Weights of a small image flow-matching model: 10.9M parameters.
Rows from block 9 of a small image flow-matching model, named by matrix and row number. Rows with one number belong to one neuron. Each number is 128 + 24 x the weight over its row's rms, rounded and kept within 0 to 255. All counts start at 0. Numbers have three digits each.
Before each neuron's rows are labels from the 100 images, of 14976 (inputs lightly noised), where the neuron reaches its highest value: "patch colour" is the nearest of a few named colours to the mean colour under the peak. Only what is clearly more common there than usual is listed. The data: photos with spoken descriptions (Open Images, Localized Narratives).
# fc1: MLP up (model.blocks.9.mlp.fc1.weight, 768x192), inputs 0-95
# fc2: MLP down (model.blocks.9.mlp.fc2.weight, 192x768, transposed), outputs 0-95

patch colour: red
fc1.268:114132160106127100172187116136124094093129141143122182143131143146128134160095156111123052111121123128107124108145133128142105141141109124101153119130146153099142156108118049108142156137133103104130128120127138077159179118173136121149162149088129164128162160129157143147083105119126130122
fc2.268:153079120141111111125126168113110103126133136171111174144146138137116157150111145139131098136072128108123120118128124132136104166108097147201119162085127183122149129124098135136096122143169135112124125119135128161130169115115107125180098161103140097175136133118113114117148104085149176132

patch colour: black
fc1.215:196118144134119115056169140118150159070108128140149098140135076107115083136137070103132106096140130118130133121127111137140135096167103085090117109184145125148089129152128145149099125120136115122117189121107140109168110152111142136119193184167153106137122098094137115129117144125142104124
fc2.215:094162135123136130162157126112140106215128084107120142126137062141106126101110110127090154120124132130143135140170090121130076123145101143098134109108175139124119127151161146118122130127116128127136194108125119130178156125132129137121181056150154113149132130139119122120116124149122091082

patch colour: white; pink
fc1.420:090149118149133123178139143127131068127131114131117176122120095135089125057139114107138110128112142139119137165153140106090106115117126125115131133120120095110129137122113125091126101134127127098139133151145134129151102140106129126122135170106141120110140107116124157105134121130111108116
fc2.420:154130130171130106137119141126123106134120096101117122214117157127103118126157098150079145163139146136158153105112082081128164116104098133110108142116119106114124133177174127133113126118149125146113164141200176147099151142119154142122063108118147122159118134116130126131126122134144131138

patch colour: grey
fc1.533:117125112117117150065112118111155165124132150168149132095128114163115136115128129130133080134089110129121120118122118145139121153106199123083116100142121157132094135085107131137139112139116137126128072112139123102131096126113126142118146124120117136140138152122142119166162116130133093191
fc2.533:154148128021126120157144128131128081105119154150118095105113126108092127126147169109117136118123118129127119167140104094125093124096125126167155136128127137117133115035122121133134128116082131135128159124130090116105117142117120117131115126161137131127130122125122125127139111148140103167

patch colour: green
fc1.721:097150120098144152120150122157150117110154126158167125072142157099147139122116175125186048134132122131130159102119119127099144098106120139114164134141104122155106123160120157126088130101101156111119118095133124121091106107148127120129120146162098103155098087132108130146153099132101129145
fc2.721:165145132147115117146142123121141143082146133122119115204116163193141144153141175121110136113129116139153137127139134115130123138108095119105141131108132126117087139078157150118117135123150125123152128084121111171116127136127095131159100139136140129136157131113119133127104116126129117122

patch colour: grey
fc1.540:162114103094149183087123137146166130113146162152118142124123101125130106098120097091220132117139159117112111137129076103092173100168113131168122134152107129146079132130151133129111104136129111113131146137119106159111086190124154104137148154118164140115142088120148083113085125140158137099
fc2.540:140146118114125139115157123124130079164108134110130119202135105130175137141088104122083128113116194141098134148137055085132157129130124117137118112134064101133124124127135126122126144125116111144129155079143115170149164205124088089117117149132111130135137138085107185131143137098143127102

patch colour: blue
fc1.622:124113141100133127125154111131126141142095140135133136149126121176129147108117178140124144096110139145113133172112121128145159132108095137125132122123138082157132136084152115119136136151124109135132115134081118149093102072130098106139129110080104143187116127142117134138143146113109126157
fc2.622:219120141118125137073146130130130106098121137133130127149123153099096128124118161131141117104121074144144143162130125100127168136116106128121143136144127077117157126080071126140133129122062116125128109135026146115116162133142131132111104154169120137138127129145116118121130126105115115217

patch colour: white; pink
fc1.678:126142137160119102175131127140107107131101113125137151119116126147081132102127130131135089144093173149128128161108158112105105128085129138100119093127175133090149131105157133111132098138111120097127202116165148150176105138099118126092121125119114123095137120157153152074125133150093146112
fc2.678:137120119155124122132144144139126162130132143126115143150124135138126133099181111133136147130120150096147135091102045076127108133100127137098134121108136162122128122165197140112112114125114122149126178147192176129121134109116132091138106125130128112160120135127127104128117134117164177170

patch colour: orange
fc1.369:090134131134141120163132106151103102131099126102107139139124170158141163138122133158120148132138135109145096158129150106170132125110116138084130121122139141114146138137140062096112168104161082119121112119137131130169165110156105108122156149134105134145156146134107132155125084123056122131
fc2.369:220161134119112141156100152127109146147093146125140156142139166089118119156130121093139111150144062117197158136130147081144133128086114113149134131120087133131117098154085115123112107115171135138132105120140107134182169161126119140143093145106114080140118118152125104126129124107054115115

patch colour: brown
fc1.102:083107143148134124133155121145125117140096129157120102115135116120137106169087155117125161108190134146173084179112107100132148154125154134143133161085149130121147135110141097139138086112132089124152119144119133151108140120131074146117166074098144129148098117109055105130116105157094107100
fc2.102:173143137152127127124125133130127135112163153155133111126120108114188133143155151129178136136112176143107128176136127089131127135125151117142151146134112132117162109182118129118122155129132129138130118054108137110113133097129147106140084116064135118171114121115132124130064143134065146104

patch colour: grey
fc1.619:108133103113161144143157146084173201144133128111122107111124153151093057121132118128113162120137148131110120112133110123080136138145128108141091116187135138130135126152119102158140134138152133122123106104130134113155103138115150109140131138134178131137143178120133131122107109111121140153
fc2.619:160151112136117151169118139161112108181127131083172099151115150087111119115143112147183130140162137105103138109100093122132115119148121132132144059109162122123124142168112115148141104120141140142150088097151149108154099127117119164152139087089157125121139144135131137123129137082147191129

patch colour: black
fc1.350:157080115038148129135145136099134168112108152140137158143133116139149089075115155124094136153142126147114120151148144110144133126147125145167105121143103098144140129069103138113128115155108117120112115163115136129094093100133114083127145118087150129146124139156130108108141150114139171127
fc2.350:165117131105133135107154135132149130119122129124122126115116121114072137100108132139137121156129112126147123095133074147128146143143139134110112133132161056122144136061086135154124141132107118137136120116065138143080150191134139131133110121165111127114132129159113105134145126090155110222

patch colour: pink
fc1.388:105155118131145125154094129103156149122146116167121125088140132122141153065194104145084131166129105208129149164126129147119150144127129139110120152113156097121155121116116126103164143132124129126148165120158133110146094160103094170101075026136130126138133172113116140092129136123122149104
fc2.388:101124123139123117130098126124140147083124140146130153101137098127152122109105109119148114094125102139117118141125077132120135131137128116113088132126189154118159120119131090131136115124180120117129122151122121126127090118135139059139173027162088137185116128157136146140134123128122079110

patch colour: pink
fc1.750:130130130127143100110161137116119161141145115144138133120113160171161139109115159113072099052084098108129147092161163108104116115117149112087101127150121136139126111186108141128135143097148134114140139102104115132158122164162170147142167148135146120142138168152120154155144142125156132152
fc2.750:095141127135131133122159119124114178201130137120124114123141158135091117123112154166161131155120108113119139128038102163122130127123116130114111140120151123130057124099124156135121107136136127130134114132125127118129126110139109156130134154122141134112123124143127079131117131119145179157

patch colour: black
fc1.545:163109141142128155094148139130140132134135119129137166107128107137150159157074154144127101122116121116134138106133125156132192112162131101110108139128126141168130127167125157154132127107138115172124145092132147132119094132131154185086125148159134127161174103116130134163105132131112128150
fc2.545:092126129097134145102163144120129122145122116120119108115139139137139112207181105143099133111124089156131137092127068117124142125160128131100102101133096113126136114078105116124123169137134137133125192111096144130110164146127144127133166124126106123094128125131120089125119136094157077141

patch colour: pink
fc1.255:143137106111162096121128117112111161112123128111090140127117103168150130124111126107084124047095122102115138116129120144082105149143128131090074085149142146108108147131078093146075186128139126133121156149164125151121118179114149133091156129124115110133141167138173150126135149127130143158
fc2.255:119140127137128120140115115118117160188122138150138151102138091117095124091129118133125146166134107117112131149078051171130135116142145121117116127114149148120081114150131163135130094140162124134132128122098113128099139099135148145131099124112155130089125132153141106128093130135170153132

patch colour: red
fc1.296:132108135132104115119113147092134147170130128130045127113151111163147099141152091123180184147132130125120034115113097125099159164113117114166128126117150143112151137116137075132109148151120105135117126152124126126135082129072139131085152117132184170094156152157132127119140119127150121123
fc2.296:142176128142138106071130119130122087111140154135110125204120164093131126138104097120087113109128164108126125110107047105130124130101100117173141123117108136115174124187121167129126131105134131148123153108146146144100164105112112129111102118141132120105128113127144138141126144137151146128

patch colour: yellow; orange
fc1.52:120125111127100125131135128143074132122126118103138156151111141121124129130083247163150148118131095114139100144140155159154160177129151130103154129122144125129124141109123064130122176146119071129160112147125142137155169137106089112143148136077121140138129141135083152142128100133142134139
fc2.52:133099135167112110076129131128101151102125094143146129117159124143102136103111214120117114100128120129139120118135134167127135123127153129133135132125163107136114130097133150140122081120096116134110061161138098139158146147141105146145118147048142116143122115076128129144111130090145167131

patch colour: brown
fc1.309:156147137170126103082137123123099086134121128118124131168121132123133137120118169122073126081143118152127160150124176127146116114111095143120147118151147141114114133116131099134123131117129136123156085076139129132146179127105143116128120125122079143147141133142107116149159132109114105164
fc2.309:105125124127123123200095111139126101136150157162123127073124188099128131106212168143157123194121134154136127186112188141112078116115111135129126120122132153128114102116168148122133110124105134145137048097149099126133082111132142118112101107136136118185143129137127050126146106146159129133

patch colour: black
fc1.64:131081130095111163151115121136137156129123112112171144082148123125108132084089158132130158178160129148143103126116167158121131108147132126152115118100129094154139105128166156120131124115078140160136102155131156102130098088147132087096103147119128115131118134122111131117134126126155205177
fc2.64:104108124111126136091129128141126194138119015123121116133128109121101125103072139150097130144131116136129135110122115176145122133139122124123127130135177071139080127150138135144115119113140120128141101124091075157098130169132152181144155066128115132106126134124146116136115138148146153181

patch colour: blue
fc1.401:113138145098143143094112142070180138119160141184096132081143115137140114086176060089123115169108149115090118107130104139149119128132158131146131138152103122145131101138108138146151115115146109146087050089149136114113065152115117117101146115103164140113165146113180119132097136111118136147
fc2.401:136112122089131134075147136140126114147127146087128117199121101103088134101057070100167137131134090121126124141179068085119134143136135124137124124121149121134177129094137125139122155106102119134121149137107094150105140161123091119125104156184134123150110128136121154127130141145148150157

patch colour: white
fc1.715:135205110155146097159159117132096144114133163124111108101109108111132132119178099141109150122151089129126114123117137114109101160134116130145135136116151101093136134156102132100125123127112135075151095135180116145130126080115149092074144172149147112099107144152127094096136142138151139095
fc2.715:073043122141133137128150123121123122126124206116121116135130107144047119152098134140145144104117142112106113098164088144133115112147127132111146108132108167110102120137160111117139116142142123128119116140215142109106147136134126163120120112128137129150125125122133118151114138179150117009

patch colour: orange; yellow
fc1.161:094132129104063108125112121162126099141138070152120154180130146125156124148124201154177124136130122107142090135135113149117138160140147133128173119163132083125116143129105067094119180117117129140155126131129123121079112117069138148097119169099140145096128112123105156133155117143123130154
fc2.161:198105121140124122090109116124136128076147044118139122155130160140127134090112140150104156100131089118154108103137113124140142124123153116122139114114132117105073135106115143130132115131137124143133140065110108176082097089146119095134135151092121115132146133129134128118131138164138131126

patch colour: black
fc1.283:102129144111106110148114160104111106141128092130145113125117078128099199122082176120152148113121116120144097115147127117110142116144117164076145099156124121093148115106078124106132111175115097147127135130111138091129127127128099145124139101083126125126153140117133091122084153118136109119
fc2.283:137085138138123131130133163108151135083165097128107124110134108153116123122131138095116167147115133138095123141101139122121111165119133159151134126065152157184148128124134134118119168152120130101131134123114097176125137096113110090130138109117110166168083120118125133146138160107153134121

patch colour: orange
fc1.709:114123138130118093140117126156080101127098095129151164173135180133148144158090241163117135128129105111155089146153175160155129178125137119097162127098160119103125141118106085096120165120134070129154118150118141139133169120141082140128146139096109157155131133136072177162132108130116122124
fc2.709:145103124162120123106083144118093163088125065139147159127136196140172124147108193112119136128107088117148119153150179171127152144110129131148121154098124163149074120089101149137133137128167137131134126126121099130171129152131113099155109151083121111161122108122126109135165118117126134129

patch colour: green
fc1.385:092109114084134104137120133169125052122159105118158140161101137162097190132108172126129070128114162116136174141136120142083096111105119113103131116129140116115144105152149127103116112119131107107144115143126104148140122111141127121128180138145136103143090071120165134151167128128073095125
fc2.385:157172102191129123167110125122133138174094115114112167110136148088172130136176222131146137136143044118150149139105134148125143122136161157168112133122119119120108115099121132126151152128120133140120130142123141125118121136117155161117053151121143097136126129119142098117104120138093105132

patch colour: yellow
fc1.227:105136093112170140135159109127106174125138118110119127114125100137121153164082181097180097141122140143118109095151090120130154136127108133093095124129154116124148158119106092140138154118130104143160116143143156077114105113130127143118145136130176138096166178137142120129121112145100108106
fc2.227:124115136168131144129176111117100145148132125106133110131128141074146092151186160086146106106107124136135104089077089126157132139093124119121123117080145125128149135137147142127131100126167091125109108150139109149092139061113092111147096147099156121145130122155148155147133135106096166115

patch colour: pink
fc1.57:116131125143125114179087106144108080173123099111099128142125109163129125121147099135157186126090160141133117126140120096109090167123135159159125153107137106102122117070104081097131128150130147114106122173113110143127172135111108127127173116096118125075140106123133164089164111091134133091
fc2.57:155123134153133129084107131123150142152141094126108163116108131119140145088114121136159112165130127141146113153089106171127151120100143124189141157126100112142090131192165118150134095145095155128119118193168172157105165116123130142126091121082101126137121125147144135116124117130159164133

patch colour: white
fc1.524:110075130140142117159146139138127141146112081113138116123126101102103136106103132116163156112105163116131132116161163095112080152146111152101141119135143106099134109108093129124126145144153135081141098130074086153158151115118078169123170099114128133118122111128154153109170113134102125125
fc2.524:154092130128143137119159126138124148145136094145130139133113072119088134149092166142106135123163130076126125186098140125133151122138153130134127138135147107128129119108158139114126120135121139125134142152166128132091128085127153165120051148122106129119128134123111197124143119143125145174

patch colour: white
fc1.399:146102120115129128127140167113108141150123093113141101108119105089132148131136123130167151126143151126155143121118168141138073168152108153108122111102151119095141139127106121129127137111151117073143076111104131145122141108135123170091178115103091102094137143132156141114179144121074094109
fc2.399:138118132163137134167145127127135137135131129132123117149133079099115118145140132115123138133140125146126136117189089171137132126167144119085124132133150123136118121072172124137129131127145123128139145099163106108138129103141132143127099106109093114148131141124130097119080129229120153094

patch colour: purple
fc1.684:105130129148131107125100141072139128164120118134050126094163140161147103136181064141108215134146128129130071135125110125111169120119126103131113125128145141123142104141130098130174145142139113139127129187130145138133071115092136138095120139139182141113184160128117141122118124122120159117
fc2.684:146077132121127135136090116150124072123150117138133124123117155070166117166119069116140108156119143123132139127112090120143136138132100138136123144133141157139147130158104099119131128127141148131147096156127139110141122123114160101114149136179140123169124105145136143144104135120127154125

patch colour: white; pink
fc1.585:144178113113167098145153144123146109124139145137091145111122076107138117131149083117114104113119121170113111120146085122104106133143122152112110122148146146103106135136127105103111129131125180113109145107157127115129076130095148139089135145164143175116148162127121126077129160138160136081
fc2.585:142077121148125120189145125110113157096143148171138144140118076123108116126134081108129130132124110109121120098154026099104129123118102107112107098110150176126150121145156160148129126133130121119129156112168144157083157115123102081149119149135115131191129149172135144128158136109141149090

patch colour: yellow; orange
fc1.173:102094159155133094197134084161113136132110105135114113140125122114116116149105141144149160123100174144126139144118144116127095143094136145144150129139164087089141126095143106127124125146153148105139171168083105138139155074128105141130145113127099149123114120154131152071136117146159153104
fc2.173:162129128142128132103114142129125170166135156141135146133133148157112124120148116107155144170115118109133109142120091148137120131108164120130147130114111157129122115112143127119121135137132128129136164160139116142112149116134121127124063126059096129166124128115139192108149134140214136151

patch colour: red
fc1.114:137118143166106137124105109139099114144091108118136157176115140139119136156120203139124184120149121093131056158130159127157171149116151138132139136097173144118127146121121075116150150152147053133173105156123146167134137117113098140123148140101146172136149146134103151149081126135130127112
fc2.114:098113124109130131067097110118134131118135062143128148123129140124145121134090150142106107127103152143149136153130151123119125127122117130111143145129109129127092123134121131104132143125152120169132164137131113120182141170117114067129126104116137129159113117111160128117192147095152158126

patch colour: green
fc1.627:114117126132123105132094132137127167136141100129162089064102148130114145123081225096095104119141131122136175131146138140151140138122119109098153127127136121108118156126138142113143143123147091109173121141122133123120104131097168125118113115128116103160115150106114113158189126130115148127
fc2.627:137167166155141141124149115129098147136113120146160103148123117123140102140175177102157136125127117125097144122116133143144148128133118118093121130110171130124069125099111152130132080112182122141138114128129153067160103141113107140134170118107162137093141112118156129146107119087123152128

patch colour: grey
fc1.670:140107139098144120108106161156124115149125151132168117163101141133089147115122103160123072118132139153104171144123124128159098122120143131106153126125131156120061137100113171141152130115128137098140126135159109141156101116184101128138153146128084146148141110138145123155186125112117088134
fc2.670:117206132091133138144134125118143107141121195139139129108147149096141125187129121134135127160124108114111112167157143157141132112119152128157163152148127158113051115038098135136134118135104121119147108122104088117163148152141117162142116104162119126127140138115125118112182144105097107137

patch colour: yellow
fc1.641:109114126130123160143137139148103147121142114128127124104139137133124160134096224119221127113152112111127100141125112144079171129095129122116141114165131104119136155140149065123131157099120093152167111123116117123131089147094114127134127170095170141092130136143093140157095106123086113181
fc2.641:191195128144139110081178123127122170135119082112151117155124105120153125111160178111118151145135115136127134109095112114150148140134116118115130111126121085109104097111153162119131126121096111113126086117143102113086105165131124136121136148067136108120103137106139154116137126160102111128

patch colour: blue; purple
fc1.616:120118130141119128107116142073143126113097133123067100089146102151145094112155022105101164136142132132134092119119095118141137130136131119149084126148128130146159114139146138135133125130109140125094119117117146130138068126139122125122147124162149146127175125119158129116052160126119125129
fc2.616:135123129074146128137121116119145085165155160126102100146141110131117153141095053126162120123140132144135120097143081116141126137120136131157117133137136128120240142180152127134120136111081123122100142121129126127151157117110165135110097104203150133109137125139155132129146121140130140130

patch colour: white; pink
fc1.116:119137119124079085140144134143154085087120104130118133091117120130131143120152148145093113125086108106131113108144126111128101175160128123103164113123112140136104125133096141091130107145144089107149115140127157088161184116174184122150138148102158113104111205146148127139160152095140152129
fc2.116:155073110104113171143114144157112073135137117151103126135182123177163109113091151136139174137136113148127094116107121134099103145133117117151089117091140162149099140154109118139103113126122107112138123114125127143158135155104091123162131148124159125147125147107113115143094146111156139128

patch colour: blue
fc1.175:133104155125118119162157112126130167141117138133132135139135127160146128119136163144124179111098169137117139164119164144149164126121088130149132146130142052141145149125152111109144130139085117170134101151074123136110119080128109068130113135103114131158098141157109133115130127119160160127
fc2.175:192084136122129145053130117116146150090119111127120134171133140083083137075091126134131115105128098116123144129119137135129132130132088129097147119135154058121136133142101136144109099121097111118140101123032124129120155151136154158115128130116119138132119132167118119110134127100150142206

patch colour: black
fc1.313:144149122147120139085102131154064111176104104138149143146128166135142124141104140135172149115121112127147097155148170162119185126152117109090156130148119188161115135155163117155101125108104117163120158131150121147170127118134098098133111123149119124148155107094086147130125089134121160169
fc2.313:149099119141114128158104113139116139103121085126125123180135110111142118143140147129064128199147125140126127138119160110126098118152148147150117140111160136142121132094147101124120106120128128128132151134103108131112132097114109152118113136137131129125137132111137106127150136113180157099

patch colour: grey
fc1.588:183048108108152120163139128086155146117139098119072112129156115145153091114108106118109137153113161129125118104171082122136111158143110109207137120139135119104145134112145127110148114162097119114133123161104096109112144125099143117147155115135140127103115124150159126052105116134184147133
fc2.588:139161117161125117110136139131117063142132157131135157160136135143163120120136113108126121122137132139110105147091051135132178128118086123144120111114090123123156129151122111143124111137174128130109146134201135134149133104125092113141167116099099125117126127107145170139140137105131152164

patch colour: pink
fc1.725:136106107099121113112172144163141126147166123130111137139166093129098113110137142134122170122131128139130131130148111166139125183158129097153106124184118103145108145139110168122118105172169144150132121123126116101144137136135115139154102113130169099139136155118156166126140193156149126139
fc2.725:123133073146121151151094120123110110148114126085114098141141097140143132124097119143151206133115129134118064120130116159123168092113120170134136138070153134128116092130124067136142178081128141111113132138134137133134149171130146122129146109146135148133144187136085151126142087102168126136

patch colour: pink
fc1.311:084102149130133142129112131156112119109130105117148140112121133116092171134066147109128092149151152135123132128104115152123089131088108118085117109148158103126160125124125134118110150147119152131138104136067183122116148093144113137120118146167121132134108125144099156128149135134082131177
fc2.311:175119114122133137166106151138128163164098065169124142100115147101114135098186138131108123154130158114129133158111146158128119140092085130144130135134145143147137113170137104129125100136148146126118075171090121138148101070130142118121113111116125142117136120118125140127135113166081141176

patch colour: orange
fc1.300:127118121196138133144124085149138125129166184159122115123126147106125100074169134125122158130123112138138141114106126135091129152114090115158124138125139082119136129194120131115119109082093139136135207201109135126101110105136130126132129118111168117154104144133100135085147129144154123133
fc2.300:134088110105134132092132129128116146128116158138128141157110148107067129156082132131140148091090132140098132126147093128111119128111135125114141132141149152141131118092087127117115142117096122118136148129161077126094155145133131169114093128121130127117119128128125136137116129126184086105

patch colour: pink; white
fc1.259:115090141121115091150136126144097136143119113132139108174137121090100128149096138126128145130094151133137134140117153123140106144106151144115158107135156148093083117096131129160158107157137128111136149166098105148144147089111093138132174086113127138127120131136145132095147126137108147099
fc2.259:152117119092124145122118139115141179114121128120139137105131168117132135098150174120155120203150109098142123124148131136121161124144128140141120125132112135134145120081140120121121118143099132135128163196145114134146106099129101127120039151102116135142140126111122085121166139128161154153

patch colour: black
fc1.673:186076111127091130099166135103122158129120150136143082112131143127154141108096121098136134104168152108140098097128103127144119156137143159185132171160129131122101109105106122133092138097123134123140116137141111139164115094123127152107115109060147139107104123131164082143136166134157121120
fc2.673:034150139139111120087185123133119133134143096159119130121132078115136125092132091133111109101127121120136114121129095132131130134166143111042126146139125098143136143090154141137132121125163126150129119103127159140164112090129126076143158104156132126138120130140140075129157123105168127127

patch colour: blue
fc1.767:130123114140101089103111131103150114117093091128098112101148158159119171138123073123038154125126130111155146125140144128168109110122138092108103122124121127123143066143139173120133153121128110118122120169127144124137119128169125135112121118184101110125141117127122140154115158109121130140
fc2.767:119119158108138138141151113136141104108128102146122098106130102070158125117141126107123151152131088141122147096116145125140160131187136141145121130141117170134174131142122135113097087102124110128123129190106106087176126149103118116124138150195143118116138111164141120124112127135110123121

patch colour: cyan
fc1.681:138112127135136133102123104131101128121118155117132069103110100129133133134110168128094140104164149113128168151108137119161151151153099153144181152105131131136128126127143162134095110107125108134118111134117109137145102104123171159134113135168066078168125098107122087131165123145118140128
fc2.681:119183155152140141158122104114142151119147197109112114121101154178129132141145167086113126134114087127140136134168144125108108120164111110094108144136162125138084109070145127135116150127151125135129116144140181102124134116139092069138159123148096111054124131145144144115098141151106151117

patch colour: pink
fc1.165:133093111112118102127092103160109096158115102103121063151131127150113129151083142145103156157131163155125138138140120085153118161102092121144164149101130108102114085072124120118118130148134134113146114200093073115126168129134108128115132060110145115122109099107103147118139111129135153096
fc2.165:167115142132136133119115125126138136120123128136121102121135130126128139163161123135141094171146131138140123162100083172115195122145142122152151126149119099145082137105123103126134131120161133127118116122161165116110145098140094114127078213115110133093140122131131123116106121105126222143

patch colour: white
fc1.305:149132104147136144143135140135125138115122125124115130114126132103108137110148110113155133137112148120127131187112171141096094147114126129095092104122166142124152130121146134091127138125121144085129100129134134189153099130120124131049138156125127122084182133153146154124106147147094117163
fc2.305:078072134127124131128138131135121169164124174139113126155115105101135122141124140123128121106116177128165130095116027114124134125127150137118111125139108108126139125144160144120119136139149124131111172104212164132094116118127137155129138130123118135134121128122101103134125134170139148097

patch colour: purple; blue
fc1.111:096109137115128117145120146100134108107101146128076126103161139137119076126205028126094217139137142159125116155126115133119112119143126142165102137135118139130147101165134146126138104120144159123089122157123127129132095118144119119122138113167158130140133124100122095110123129111135153103
fc2.111:161118113109113147214069112127120111121140159129124141136114151096147126158069094106186157151122135115105128161130102104127125135120102112120102131133147141151175119133135088141137186131162135108138088110090111127146145127119165129083122110213143124157123125169111126145123128116158146104

patch colour: orange
fc1.272:106125091112119129128129135143084114146141109109082177183131106151114125155127171152146133112112113109114078101146127118132122156143122134109149125152136157112123168096107051153144149133106110131132110126134152097150172112101114130142155138065151151117187158149082144138095106114109121126
fc2.272:150117103158116133089197127116136122127122109102092170125152108092100151132105146148096116151130126111150106096117107133118155148105120127157137104122118164128133114158147135129124108132143132137133090146140100136134169121118112134147090136067158136151122128125139114130162152128108181125

patch colour: blue
fc1.153:096101166155170107175136104141181124110113100150142118138127116136142136126129081119075117127111135160132207101151121096150084123123146134157095169125123113111126124118151153100136104108100148124104090123103120136109090139136136121102117123110102076106124108126141133119144183129122147118
fc2.153:149134142131132118101110112120137177119118098134120119116134068144155144142063070142215138125164127168112145118118112108126178135126131143163129123134115141129108118134119144117126126113115131135127089104129120133096148099120123112149183116123117116111137122119140136121083111120091133133

patch colour: cyan
fc1.275:145123124116146140122127120147128097123148146148191103111106120111129172108107143123140042115133124136109185136115137129122120096133121137130153137146107119136122145112127175103120116121127190091116136062145127138112108122146156148147101121130066118130097073116176086133164133123141111131
fc2.275:108140121076120141100162111125131186154121161140125102141149121178146137103155161131086099103130117131130112164164160125090100136103148120151145147127150124135105124075127132125113128138142106114122148098137142143135130117147151060123170138126100133115130140114117137119129101109160091129